A small image classifier, trained from scratch.
Model: activation relu, depths [3, 3, 9, 3].
Training: 9600 steps, batches of 512, held-out accuracy 51%.
Data: trained on photos of plants, animals and fungi (iNaturalist), 155796 training examples, 31.5 epochs.
Rows from block 3, named by matrix and row number. Rows with one number belong to one channel. Each number is 500 + 25 x the weight over its row's rms, rounded and kept within 0 to 999. All counts start at 0. Numbers have three digits each. After the name is the row's rms in percent of the matrix's.
# convs0: first 3x3 conv, stride 2 (model.blocks.3.convs.0.weight, 112x80x3x3), inputs 48-55, a 3x3 kernel for each
# convs1: second 3x3 conv (model.blocks.3.convs.1.weight, 112x112x3x3, transposed), outputs 48-55, a 3x3 kernel for each
convs0.63 104:501493494508521509510501491492520488449510482457524495535536506513511510493480456488512529498499515503492527524515460526518432555535453493492476521535501547539502503510504499489495518467474513501534528499528501500506
convs0.64 106:487526555491533512526514472524511494510533482494492509506537543515522522498474458543527498457436480445504510480440450441478510532540472491466480468465459444442472484491496481506488519545497486466470485513496510511486
convs0.65 105:494471482495507514515520528505544527505514535497477495503481477499524520487514518509516453536514481519505470515507505474481518503463511510539527493527534468498515491503498508519519527508538512489530523504467494498500
convs0.66 104:485517505489515532490513518465525492495522515517512486511503480519516474476505510519537524549552531548519474493478492500490513485497501519516500533537477517477450523518539514498538478486517487499525492497505481488550
convs0.67 102:501470468484485496466471489467436483459474533505516513522539494549515471487463465449504566471516552497524519471518502529513518481479502424467493487497488506503510499470483509509490461496486547518493561509480501490472
convs0.68 106:549515522508518519490493514463479514496460462535495432493498482481488455489467449526569549498511533468463474537520485532523536458486502529493510515501519505507503516529483503515501481489502486463473523476489499514493
convs0.69 102:481453496537490506512539550495486477469508502453502488455520483472478507465480516447493514498530531505521518487490505480492470495516500483497443482525484489491484492503524537523522521500525494488466468480460494476480
convs0.70 097:458452483471498525488504500496521521483506499479520518494501491500542445518571477560510449560543452554560436496536518509514531472483529512474465510508483485481493486494469521506469519538479504503496489491514510466477
convs0.71 104:513524501484460472497477472489524525479471459516496495500486494522510505479505520476476465528517507553577597490494505486510504520517492488501535528497500561532485518499527514505495509515506503493495519490507499515532
convs0.72 092:448466457483485484510501536467451469505500504537504515485501485475470485470476482540499510517545543430462447507515541508516515466501491497515517521526501502497491497479508503509518485495511528533546490502530483481495
convs0.73 099:501506518502515534500475506541505511485476491503493457485495471520533494538495537513541533499515519502501507442455478485518502499530544494507524466505490482466463495476486525537536517504528480510514497482499495472503
convs0.74 099:520521478515504521529533499518519495490483482522461502497516509478529494494483482551503520529517533473519505448484471532504484520506473509540464543488485509517566511547507510521507486491508467498504508503489504493503
convs0.75 098:508477484504469512502470492484459499470525527510578484493509485479502473516500456462493546500514543522522521505519488546498459547487459483456469485475484466510467496494473511460524456466507472480483488489489485473503
convs0.76 094:541534457520511460502533510478498505502493508496510534563543509524512500506503463478512526488548555481514528491479504491498458508528476522526515556550508534506522501481483540495484536508469461488485514456481473449459
convs0.77 104:500479488514513503493486530477506471527574504471472486456471498509471473570551494480515518495505512520508502495477445568537483461488453463507474474469492500513519482485516508478480529489479532560518474481542500504512
convs0.78 103:514514508535517531506554546484490549470515587473516562512495519496527539496518511433461451460528534479524506482499443480521487503565513525534508515520511510509517499519510524552527483520516503487513549555566498501491
convs0.79 100:496486487505501492496497487428481524469479512475470510520515481526554518495558526455492517510524520502525498487508503511521532468510516492476495487466486472468474544512522525527532497494534490474477498538492522527498
convs0.80 101:485498492499509515490535524464486507489499525477531531523504536495516517475489488493501489549517525530517514446455487503485496531513550492518499537478489478459479517514532522503526517508528491480486511493507514492497
convs0.81 097:485496519475512534455518516481519456503531484540518471492497489477450468475483528482508504523531514525543500517526482534545493512475459518504496528490486557510466502486475504506513487508492494505488495479503503506522
convs0.82 099:472490511480519517499505503517485517524489501491498474522494526523471543477480511511537489549536516491504499533504517502480511463478491493470434488499472514496477489497485488510516488523523508514546503509509486500514
convs0.83 093:474461477535541541522540533491508486513526527460477471505481484517527524484493508509495544488471464503502485523524503519520500489477500484476486503499511535513514478469481504501492474529501482502476511510499497505496
convs0.84 098:529474491508483485514432498483473494478514529464478498485466497533520503484505498502476485472468519480511536497496511488489522498473508491497504469475555448447543521526519523496538540483530472493503484489503481491541
convs0.85 104:475477455467479482473523531481501503483536534517528507493517535485483526522534516484519501505546476529531492489504487548532458490469432458470498494509500509496506524542508502485495511511509452461521444477474443471508
convs0.86 102:488497469495521498513529516520503536508487526503496494505513535498549553461507503493492493494525502525516524514514469484479460521496474528500478510494489474480473476490486504518543496496539477488468470460498473495501
convs0.87 108:467499537452458492499487481502467511533522460510555506524509482503516487498503493486490492473477486513508523490520519483480538502471497474488520469489502484475494521491533508481521503503535497479482496526510503498505
convs0.88 098:466493482513513515507494526515493492564536502534511458515516527502514494549522526479513480495557497504504493496501515502498493473472477514505462562509457549487489479467481510530509504535527485463487491499483488530533
convs0.89 099:466460455502504506489486499487499506506486463498509454544531477568532472509467452494508513485505530505500481505519486482543565500521500447498485522496488514495468484500484512495492539523473512495464545514491510504495
convs0.90 103:507495496515526534519526536510502471532521478508517510531495454534468468542480474466466472451475497493519524476479491495501509493522524515552534565527536556519495485477498491482499480493486520501480516501486500486482
convs0.91 102:554483496525501476539512485518490502492512510502512495525461511499448506496500506512480534510511551500508555493497461506508474519499479510478475489458466498524516477506488490484504493507511523482505504472497513541507
convs0.92 105:522518550458469483520521541517505545497494498510508477479500491464461477482496494477482482522530522509493488489498489536501526513474506530534503499503486490513523498520500509507511491497513451492462519511523448454457
convs0.93 097:540518561517548537529505500505492492511484482501476511516440435469435474485495527528517489529490474487479484474499502491479512508459439558569532535534504495476503515544498497508478497515504514476481485482474491497504
convs0.94 096:543489499515509508511500485468511507477525479494518490509512505515479470561512472527526471525509478504503483492488485525507463503497475492487515469512531500526511516507537519485520465471482495490507470471469506495512
convs0.95 094:488485492517506496523485516519506480555558488538525474439491533483498594471448501473497497481525491477506462540479489503483478500514509512522564491512525434460496496504503513495540522469511479495494514527526489510569
convs0.96 110:560542456544516480517480496486479497435452514463465513522490488491482508511506494493497497479473499468487510507490494513519482510532501439462595424535615461525533494486498522495541527527526522513517496487481498493505
convs0.97 093:447482471478475528518537517517480477523519500531506477479544513506513478509530500477478457452456471484501496515543525517508544489492508473482481496500488502477462487513506475452473464468484498491476501483481509492494
convs0.98 096:518522491535545536505476507505488482543533486474484470467484463476490490501517528500493510509480509507504518487513497481486483478511498523531495482513503496485501504508519529497522480503521488495498448457481535510538
convs0.99 101:494493519504502509504499496506485511498487484501489519462535529518541517480471441501477487506488515479531489485451474489466508476522549505516467494464462485494466473532533518509490522523488484505508515496506531501492
convs0.100 094:514531547516520528486504514497533498517556523514540496513516501506512515483497536511524526495487537472472508509494481518506490507511499505522492497497477467458467524510523523513506512504544488507474460458461501503514
convs0.101 102:512516508515532532527495505511521472506492495479497467485507469493533509446495530465450467524487490533532529530531514481526515461489529503509501492510513509511471496503492469481532491469486492529468515527475468497496
convs0.102 098:539528535530520511498495480502530519452470458530546534486512508481494494490485464476496489483503505495509507527482511506495501483492477492503497529510478469475491516495488490498493495499485498510483487494516477499481
convs0.103 102:519518511486550487483496514495473472486488474468473465499470478485479487485465461472509518481479520501478484544527521520518543510511540510516546466501525487460471504487507500476512494512515503494496493500499487473499
convs0.104 099:501469505502514508500511527479501500450468475463445431514507483539528531523498490510491531509499510498478484472477466493504504488463457501470485510505525523529477527504520498492506501499511437454470478482482478491509
convs1.63 099:510585490527487526499480524515532508504489507503504478500507513467496501484491513529477456491482459460486499525551517477491482515559516498459497502454522513461512524491500501465484518511487526505510519477504498476506
convs1.64 103:479500487542504473488510495471496512524487519527509478467497482525493475521496517486518487467498512484484532518499457486475505484475505512526527501510474510474503482483488500487500537508509468466466495560561475481479
convs1.65 104:479489554495493540511470480484518517461514517491491505531521512550473487525514519506477484462460487508479482582552505473511489508499500484497561491469527520501527521511532523501551503485474527568553508481522489449489
convs1.66 086:510517456531472504523468497504551560538533528500505552510542507503461474496467492507517500493499478493556447535482469515494501518533488473497522532495488531489530541533530510515473480486520506485503512504546506489511
convs1.67 096:537463492525489529492529516526531498494483513497454488530515508501484522454488528501480501482527505561568471504489518482512532512504497519531500527491483536501531499503501484500470530494471517518500483499485452500473
convs1.68 095:461467473474483472474510488547553575533549531524533513485522524508505497488457456494470480485466485530471489479481497531490490512494460535491482499512520506531501509505518461498502473471521500474473518502543525501535
convs1.69 101:459477482489510499515498489484512493487540531483558534499494517504468468531509497522538539513523548546554531487506499471515500509515534513512518511489486518486537502527478490538504460547492511501521509532504487486497
convs1.70 094:500486534482497530475502500495482516460516479512442497512460475536454490527503512503485491491475493510520500543531528486495477495496472500502508492473502489490508492486525499506546547499485488532581516457489492512451
convs1.71 119:520483483502479496502541525496455480489489495497481472490508510524510487487539533498479495478562582541523509481475486510540526460488485497522488519506511486508499545526515536539512471498485458481495492481503513497475
convs1.72 100:512501529514500468513531511481492491461454470487460464494486497511510503472501524495484496478498533462528525496529526507545581476482480519512521479462512516534521494500483573554558455480463489508502489466454517495459
convs1.73 092:480483505487479472500508467482490474512512489469494511481496478484502493493514515464470460511493486505484510504482466524524509446473493449501524513555514532504482534526528443477462492520524479485462538522526537496507
convs1.74 080:517461521505475500523479543521482519483488497502519466524486491480466482463466525468504499435495490502534519502502537503514496506511536486514559473535563507534540526516478483468490469534534473493494495486497477459510
convs1.75 109:507554447542484486497463490514485507516496487493505467489509548452455493464466488499485547472544568552532580454502536487507541512530516467479482488450488492538522505505496492537530473487489506485485493459504521512489
convs1.76 103:503489475476495520454461504515508488527478485552525505522511532494497483509503491500481452449454443502525490524499513477436481515493461488533480503481473465462468502495488523508524526521497469474531523492503493490496
convs1.77 113:534528533513574519526533514494527490477504524504482485499511495514523493499481493502513504502498463476449463521513490526522486513497492525519504493509498504509481516514507497487508506511507509501554516458479509502505
convs1.78 084:494460488458472509507494521490498491522513510520509464496475554484478504481520511479484494484492479509524513490526494492542493467496461490511523487513504500463478488482495496528519499514517493510504508488496490504519
convs1.79 109:497439509487515533500490474518496509499502507535533490466481504471466498459475479521495505516499516530492488492495502492459460510513500545492491517502533512516504550538530537516536518490498481553538521515511474493493
convs1.80 098:488509491472507476487500533477484519523459484521469462526485505511521542545550549507484520488511509504568547503502476514479503496501505478486496514499477483523514468475494546547514492496495509514497486473509474489472
convs1.81 108:483506419524481501477489526488490487487481454517495449512519476500513455506497479457501464503513456539564512482499484485488482519525490473498515556541489539503497532510489497498515458494501524492480492492493557510514
convs1.82 100:482534488478520474485449529471506516503478455488488466496508528478463484474471462507526499503539511506489516480467458473486489513520516489492515508498436529452472484515542522508516509508542507516482497489487504485509
convs1.83 114:510538547488482485498486507465470471459494495439452445501501492486510523514497504526527518549491511520502522538523506513542502468469470503518509479440477477504485506506508547542524513513509503467479514522496512499494
convs1.84 085:474514527535517538486469481483546501457523552495488495504489482498477486477462472477502525503504482524493488468464500453500472521486537495554519496502479494570509496531506502513500496480499495503461487508483493529501
convs1.85 104:519508465513487461482477482505490456531455479537472472503508511486514533461496525526500479481518508514538481549522532517487528512516494481510506496488545477482496480532525488462483531511510453482520492460497473488496
convs1.86 102:468522501542524488485519490523483476498487491499498500498479486523495512502492509519462523514486525513504489464464527486490509494482500482513487494479472508521495498491520508500505520567497529503460487449484480488498
convs1.87 105:475545552505466501488466478508503527508536510485499536467488488455467485484483462492499458504467470518498478469516476500489483516531545492526490524503490523552506565522502481461493514482464514518495490455481493471474
convs1.88 096:531529499527507504491501509503468500532489477501523511493471511501470491511480495506505493510466480505520588492467462492492494510489516497497491488465493510504535517489488527512510457450464527458516468461460474518481
convs1.89 099:528463474513508546480540483505493474562479525507470487486502492523496464492475473553544470530495493500544583522552529486509504518512475498532475515512465523471553501509500542487496503448477466503574466474485499516498
convs1.90 110:504521510481486490531526493481479519518443526516452512506492462520515461522539481484499463511495497522511463510480517491478509494512564477518533525517431482459480537473491513472473507500482463517552485508524486489501
convs1.91 091:492495492502500497493488511499471491512493455479495463481477475481446500513510504484472484517494506486495500543511512491443497468467510588513500552513580577500533488518507437512485486502493516552489501484493493506489
convs1.92 093:473489482482498481514514504435445466448471459463453461501485504535515529513504523491492494502485512517521513508489492487504507504503518481483482476482473465486487518495542506500492502506490508494475500524492492490499
convs1.93 107:483497472513510499451509518534502505533536517453505503506537510518474506522473440493490453504488467468512507524513527504489514483453447500449503500521511493507490508512521482499494454463497519507477452457505519469545
convs1.94 121:493483517466486532475465501481512497473494526470513527481484504489466432506496478511510520501486499537507531518497527459470456484442464495514517516457529501504523518504518493493525499489510480480505448483503479483500
convs1.95 103:485521513550562540531519534486528512514503548471491523511520501505508524493506479542525503495490470427474464512499476490505493479476514497494469491464467472515495521510486440457485447471488554541468502501486471504511
convs1.96 106:525496488506507509494502524467512521458518552502518520492475496490482491500486487512466494470485484540562526494509501486483510521506513502555508528480528484516470480501484459519476499491504529537512529475488508491504
convs1.97 084:480481502521491527502511518495499488473480466474470466491473445507486493470517543477472458482453474478483479514572522482504505484469495504479495496474507471501502474469487538545507540560554494521463507471458523555543
convs1.98 091:476510516465500492506484505476453500452491490448468474511498507510509491528544531484514511493487478507497532480484476491490508469473486511497517478478476461454475503504507529497496527507502488519494491502523514502485
convs1.99 110:552430529456533555472518497547531531524500512533493500512494491496510534491506506502454465485492433515476458508480513475499523531526505483505487537446514528526546467503516480477486511499497500564538544566543464463449
convs1.100 111:480487493535500509490483496499511515539506551558482488500515494467497514478535524501483518502494465511468456493502497473488511513478479467501494499462466494489471510490499495487534498482542501514466459507516501488526
convs1.101 111:461487472491506483469538476511512533472526510513493493501466468508488440517514490497495508523487528489513505509519492498490445492474480500506517494492480478473541514487516479472469440490482535526485512488496447462485
convs1.102 095:512522501485484502517504474479478495468469475457443476495504472495498471519521536518484517498503495526539529534526498500466468504505501499446485514495479497495515532531504517524516512520508504493496495524531497489485
convs1.103 078:492498495512527532515494499504485511503455507516476478527540522507542552513525518496470473511503494530536499454479486478529560517497510498501524487454462485441453480460468447477492458484484505486494580538516531536542
convs1.104 075:508491481504500506490481468525509478502532525553516540487545511468490507477490508484508477496480544525517534544505494527540470460469485460506517527529507495478450508531521501482493521500495538499503522503515484514510