Weights of a small image classifier: norm groupnorm, 9600 steps.
Rows from block 14, named by matrix and row number. Rows with one number belong to one channel. Each number is 128 + 24 x the weight over its row's rms, rounded and kept within 0 to 255. All counts start at 0. Numbers have three digits each. After the name is the row's rms in percent of the matrix's.
# convs0: first 3x3 conv (model.blocks.14.convs.0.weight, 176x176x3x3), inputs 128-131, a 3x3 kernel for each
# convs1: second 3x3 conv (model.blocks.14.convs.1.weight, 176x176x3x3, transposed), outputs 128-131, a 3x3 kernel for each
convs0.89 099:126117116156134105132109105120119131138102110133113129114136174141142121101124122107075086126125134153145153
convs0.90 100:123094093134132122157193199131102096140131103121141129111105112118113109093098106166143123111124127099098106
convs0.91 099:129138144109123115148134094103127128164149128081114107129147130122147147104116125153156117179194153143115121
convs0.92 101:151126137118119110136162116139145139166191201128122120121100092120107109102088064124127121127118122159141123
convs0.93 106:104107087131130120136132118096110105099116101180178187120152122125152135154167157171169153099108147095097099
convs0.94 099:136131106112134134136149146157146143165189167152142144128087100160141161118113110194170127175141111118109136
convs0.95 096:084095100092089096114123095108129125104121123115119095120162164109106099127088101120131134095104142107134137
convs0.96 100:098119139094102140136139149157169173151137132146131126121129105101093108089088116102085065189175089138133083
convs0.97 102:132131104127131105091115113129140132119126111139134118158151140126129108121147134135159114143112093148170117
convs0.98 097:126148167133130132174150109094107126125121111139121141165124125177162128149114129171118139150110122124090122
convs0.99 101:162136145152124133132121143137133138146157125086139143160146142136206209157155197154106085100112099112153165
convs0.100 095:122126139089102121097102101131110114117137145162160142169118116112114052134107114169134118130127138108139163
convs0.101 102:148132141106134143098113114120094105152121138144130125156129129137128128134118114114137169144171160113090102
convs0.102 099:125122124142169166136169165132111118109082082170151124122129115090094101106095103125148178134134159101102122
convs0.103 101:106140149106141165107129149139121148141148144124109132176138125167129107171125140180180161122116169150129115
convs0.104 103:130136118121145121102111103148136121128129084129133116110129131100111087121133105131136138091123110105138096
convs0.105 100:118104114107110138103116141122172139136167172176162146128142142175136114163116140129163148120108112140117137
convs0.106 098:110115127109145125129155156085076129185141130143138144147112162124118120136166123146102116105134094136138127
convs0.107 106:137101116128100111135108095131125118123133138103122129169179147115123113117140128125130111139132103123114116
convs0.108 102:156158158171168175138123137113105128138141134110137137118109113124099117170184183168150129109111113095080096
convs0.109 098:109115128112128125102121111103108117144146133119096113136071081109092102142130083174158139087118157129148140
convs0.110 098:124139143122135142094098115097080079091083101148137144138112095110067079135091085132110112135110081128134145
convs0.111 102:105118136133106106132106142170142123155176157153142163124166125097140165113119127082103113125173162096133180
convs0.112 100:155150133131130127120136114146116084130132131128137145127120120108122121117123138143139140132088084124088101
convs0.113 102:114109115132126134122123131086099102126159155162131130097083082137135138158179170170146155111138137127124151
convs0.114 099:122110124118114128134129135097104106150165160108096106122124107134126089110110110119131129113115143121146139
convs0.115 104:109129125154161136115153129165164164116098079150149097148146166118103124164149107130112124100094105127142108
convs0.116 102:127140129141115112105088101139141131145105114123106146185150164156146206133104125116109114134167140126124128
convs0.117 098:138111093133113104158152116132141125102101101105108117162166118100087096101073054110105152131125126103127115
convs0.118 102:122138148113108108109095097087126119107154103129165137092104123116128110160162106168163177097105181114101169
convs0.119 098:127131087088117088148110098131138145125122131119109130165154147157140114180186143125101151099103141108126120
convs0.120 096:112118096119131137098106111136162140175175139138127126080112118079074131091141169135134157159157148144128109
convs0.121 103:159172133166176153147137148141128125135119139121106149137188171144178160133179162111110124122118135150109148
convs0.122 100:120110160145136140121139147138122116116123144133134149124123127141123102133091067153161134123138112113140122
convs0.123 095:134132121162154118153147134139182157130168138129161132131165133097155125138144089146137113155117088126136166
convs0.124 100:134155129144152162091107128147141130147105089129094108165140112152140113140169116077088109124134133128117131
convs0.125 104:140148132153147119137137131175163165124133115097120129129096100113110103153127121144116142143142159106109133
convs0.126 098:111136136147144152173146165135109095134127125113109110112142122114141136084131150094085083146108123127108090
convs0.127 104:113114120147118131125102116108107086100104105105108118111110069113132127165131081126127137130099132154146118
convs0.128 099:114090117165150171168181205104087141120105142126089090200180146161150155157124129173185107113107110120142140
convs0.129 101:134130138121146131113109122146127106171153131134153141114138123071064088089100133112133114154150120177188155
convs0.130 108:115132148135141132092097107137119100091105131176193165086077106153148147141127104147131124100092120130127142
convs0.131 104:159171176157158155165142111116144146147152114149146137150125166165133118114110105165137123085095159100133149
convs0.132 099:124150157113123121134149141156133118128138121100113122150143097112106144112097123116116141151144170161121131
convs0.133 101:120151125138157112122125100116133139119117120140152131141156153103107119142142135109112114159166158113095088
convs0.134 101:109133079156177160118125123118130140134135142157147157107108117086127146130164174101173148132139095180123101
convs0.135 101:120092106115134138109150127109153135136149131133143135123108139141143082154153093136127154156146150164148134
convs0.136 103:114111111114131131128152148106105113129125145128117148124150140138121094128150153130168161171175146174136136
convs0.137 100:084130136116150107150116110115148145100160157114175167169147193147079138132120130093120125121141144131118143
convs0.138 096:115117114155145112227211155107088101152105117148102100087069102092073093101116158141171217149156116144170149
convs0.139 098:106135143110119147095114145122128138155149119133164138131142132118129190168149149129145162079113119138170122
convs0.140 093:149175167127167189123145144070087109121108095137148143124151116112116097103126145164142133127136139132132101
convs0.141 100:131122133131110131142119123139151163126138108134126098120087128120105138136108085108153146149136149141153125
convs0.142 100:143150116127106104123098098117119122158153146116108125155144138146121161113103172102105103157131114132151129
convs0.143 103:122115090114121124125125144144147128092095106107148155142111093095088096117095140158124116166125113144141118
convs0.144 103:116146117108146097140126100115135152103134164130138153099111075128123089127138146092126165060135154084143154
convs0.145 100:162150153125133101138130124138143147148161125157173170124079094172133122171122156162174178114104121109137102
convs0.146 102:134179173116154150126132139150172166133134143118109127117068105119092133104117136123118133137114117124091100
convs0.147 099:135154151125144139127142135152171152133138118170158135101122106102129087123154101131168136149117132147159148
convs0.148 101:115135135131136135097100088088103110111129139107144191100089085133112134135150169124101109129130135122111136
convs0.149 094:146140122140156143080114122133114101098101100117096124128104102140140157132108121132143121143128109131144156
convs0.150 097:130151159098121152111115129120123135121116136126126146120145126156105120095097135152126090166122134121126128
convs0.151 102:157168152168139128142134123124144161116142143109121122152125113145123116160157137198132109194100076149124105
convs0.152 100:114107082114104086104104089132122103182185127115109104176184113161151097187105060130114098101128133118106120
convs0.153 101:112136155130141143123143144133099110140130152166155165099105127114123147077086108120122127134154159151143198
convs0.154 099:129118118094130113145140157133144123164161163090093092144153138112112129097113139103097153127123185144135156
convs0.155 100:156191189115117120149128124114117130180160158174154147139122137143118146116095132088110126087107134136133124
convs0.156 109:143159130176186163124127129116152141127141151131098127123118134105102109139153143089107108089093093110115139
convs0.157 102:150120150131119130144137136130138165138149136138151146186193143174152114109079118101133161088106090074096114
convs0.158 101:114145104144151138092122112173162141100110097095105116112123137103152178091127140103119133173122117115097135
convs0.159 100:121132156117112123133120131126142168109123116084058074120125120124085089088061094099130138118101121150147169
convs0.160 098:126112132101149114115147138133137135110108120115115077117111100110144134120164156094118140130125128102119118
convs0.161 100:126127115138126115162155118152153144132136131103108099126172163128137125135116114077063063151126111139127149
convs0.162 104:166152137143126116142132149118156122120127152128117126104109136101081127110124157127139155095157152156134144
convs0.163 100:145157138121103089093104086096115129132142133103118093104105097122132109126136118088091129137113114108111147
convs1.89 099:120129123144114117096087141142113134160145140147129171088132095085138107099101115131110136108120112116124136
convs1.90 110:090120145095099104100110092141097099167134096146128134159150137102103105085080102134115124129135158167138147
convs1.91 096:132130165125136134111115138099104106128141110125085121104092066084087102111127129106099128144112145111085084
convs1.92 105:128144122126118129132145171151175178154172164118129123090113116119093100119111094104105130104104141139142161
convs1.93 115:143151169134155146149139109140157183111118137119120135131129129133124112128161145126125104124106119156151134
convs1.94 101:121135128130119101096102092130152118129127106124111148107117149113144112114146130124121121118110107135131138
convs1.95 103:131104123140144152075116153132138108145180133114113105116098135124162128084104102127112117096098083117136104
convs1.96 098:119109101069093085091079105106104090128135135074076126129094109138105102139135108112168150123165151138174171
convs1.97 102:135155172139152146145172160087080066103093103091081079131121115119143106140168097084053063110088115112096102
convs1.98 096:144142135144126124171160146137152132174137117174162145069108169074117156080066141129112130088107157138150153
convs1.99 096:090074107145100086108089079154143165139161148175167162166169151158183154122152140132136120122135138116124110
convs1.100 091:080083090127118156129140135104158162106134137104124104150157125156154121131135140109101126147138134147155156
convs1.101 102:142158116159154156131181159163146145167160134147150128092096097074104118100133156111112093119109089193118108
convs1.102 098:165148121169149130169174137126128133143175155119175128141144116132144122168169138127116100166152125131147130
convs1.103 081:097088106086101110107136143124098124120082121129123133096100120092117128107134121112097105152132134179122141
convs1.104 102:177165171119131127125138150121090102125104122116096111084117118095115122110137140112106135121151153122147121
convs1.105 098:136138128132148134096117123185129143139129163112139175149125125107088130132126155124081097121102130160152153
convs1.106 104:144144114138134086121110072086106102099122119123100177129104124147141123111111134167107069132109122130119151
convs1.107 111:131128112122133103152177146152147146151135125162158150087097097118124127132142167112119142105128117092098094
convs1.108 101:150173169134133125161169165105106095098091091154156161131127071164174141129135094138131114135118150145154154
convs1.109 100:084148129096126121116119122121125098123134123150147141110100120120120124153158140082068083134120116142129099
convs1.110 093:142155138142129114158143160118086092118102097137118168135122119124131127160155142089100097131143144129144148
convs1.111 097:143159125145144151131153118129129135144121122130111118098110087111140120119123111151151118134141156112137147
convs1.112 096:111060103116070107133108111109096097118079084117090091113131172121176207124163132134127081129095092142114111
convs1.113 094:150151126144134138139138164116132134114123144159164134149161123097119131095114113119138134124140150162136122
convs1.114 099:197160136118087092109119123086070089144112146129138172101101105114149145101114127148144161081097149124136129
convs1.115 091:131155160114143140097128145126090097117107110082100111119113107109119092108122108129113107148123135107124129
convs1.116 095:123140149124127146150140144137158140142158177128169179110101147103123149123132124051085102088100070108103073
convs1.117 099:075085110083117080074077073101135142125098127106096104118161172102138162139170174111091095147188177141179158
convs1.118 115:115137140117135140093131140086089117088103119102126137158094127152087128155121133142155134113172127115164139
convs1.119 091:115127095133135114119122152116096131152124151154140131150174142127149169123147113119124139137135153166139122
convs1.120 084:128120119193183171131112154138136121138141146124123135154168100146133096127128121121127126149131131133130112
convs1.121 102:112142144106134159166183210127129134179152111135140105141168156160182143113152096152145112152134145161178176
convs1.122 099:101103097145120122125141141143144168145153142124123111112161146126140103116110112102162206091130168101105135
convs1.123 089:122092109113123128080112090100124133096112101163186147110106119094114123080118139136094097092094105098082107
convs1.124 097:156156140134129115132117122121120120112140138163160174108105123091165156107151167037069150143132115195147100
convs1.125 085:098115081142105100130120121120119094136119101137114097113150123136132139141117093105095131088113159086105153
convs1.126 098:100085088122107103146126103126124138125164135138142117135096123155151175136132171144135170112107132087101108
convs1.127 117:105102121161163152173153125122127141140141155136126147107165135108125122124127154127119136115117101154153163
convs1.128 089:134117107144125123157177139144182153129115099132105099124153155162159171131134119104101079097109128126135157
convs1.129 089:153140106157168151140132128159141131167187185155193163163144142126140099126131125132151152174128105130150132
convs1.130 115:182166132157146142142135137097110124091068081125124125095150135099159153087137139131124106127094106127136134
convs1.131 093:103139156123109124108111091113108122128114089119117129114122127115115111149131108122124132120133162141135132
convs1.132 112:132130118123114109110092091133141143121137157120101105084122124145173146154197156129152139133115090140113065
convs1.133 101:124143133117130128084087095129143141134125122134104158144135097101094079136117107098073088152116138111146141
convs1.134 107:177134135141137149124115109192170122136116112145163145159163118158155093135161124140125119152136174128157199
convs1.135 094:122152167149165162130138133119127136150160146163154161118113120127122134110100131136106120161133118138119128
convs1.136 108:129139149142154143147142142100090091077049075101098108124129147150133137161162140163174169172187169131124137
convs1.137 094:177157151126129127124103126094157082092131103089095108104116098125121114141111129138132122123114116134132118
convs1.138 099:163187192172160135136100106125121117174145131109103130133128129107124150135128166175164152157187174185150144
convs1.139 107:122121127108095117091100085069082099098092089150144113123112122126130147135144146135139106135166106098155133
convs1.140 073:122121145124123146119114121140139137140135130147175153158164136137145141170157111127101101109116069131143135
convs1.141 091:108123136082145139106137113113153170118148155138141131084118158081124152120101100117131141088122149098112109
convs1.142 109:158145146173142140177180156135142157158170156145155135114134130149138130089060084133105123125128115151139134
convs1.143 095:130143145131120084162131152143109123107118131090116163122128102128148134109131133101113102131125127116132110
convs1.144 091:137139138133144156154153126125116131105103130086081109138120080179126083147076092157161141122140121090100119
convs1.145 097:116144146150182175138157149163158159141147143131106114105114098072116099086105122129128101143135101141143149
convs1.146 105:117112131116119149101123104143128126101093116104107153106133110143142134146143126145129104144132166118116139
convs1.147 098:138129129170134127156142130136128102184172149185194155093091109137106138104106131136121118127107118138119153
convs1.148 104:128113122139126161136144142084102126104093095131130134137119116146086074114078079078084113081118156104143168
convs1.149 081:130144139173161176141140128122149158127119096080100136141096095132136101133127074070098094099117087134127114
convs1.150 094:128120125107116133118124108118118120110108113092117144129129087148157128126121129105105126126142113130163138
convs1.151 097:139120126135140114125139127126153143106108137070066107129105102115117118151154159084129164109134164173138151
convs1.152 105:105099131101106129128134169121149143130109093137086116095127137129116157103125138184155120158125099144131121
convs1.153 096:155117110166133108133144126144122134146147151168164164098133111153161101144112077168168103147149129155148152
convs1.154 089:135137126137121117155136132160121143144121135108119143152126091180137137121086066120112112123124148109133156
convs1.155 106:128125128148146160149151198142103103127136140103115124100093153113108115095140127133123126134085093090112100
convs1.156 110:135101100158165168135157156124113119112121120116112096130107137112116133119095103092116124101103119111115103
convs1.157 107:114148123078136078135174140143169166133135149136105116143146148119150154143159103132139127139128116193172142
convs1.158 106:119148141141156129164169152162127129134123144134149162116109092125099123106089116104090115101118127121105156
convs1.159 103:086108116124123132125130138111096127154144137192185157135139149116112137125105120112152167107113146094081091
convs1.160 074:125125125125091134142150153119146110147163139163180135118132088157158077110148077151118125117122124141145145
convs1.161 101:133141120180192165090105102125089099126131147136147157125114099107138108158164116104130142112122134130128110
convs1.162 104:112134146075095119079090136172163139178155136153158129116140158160103133172135112148148135109142126104137143
convs1.163 099:103097116118113126092095120102137106104111113123125114145133136167205174137127105113141141101116146091112142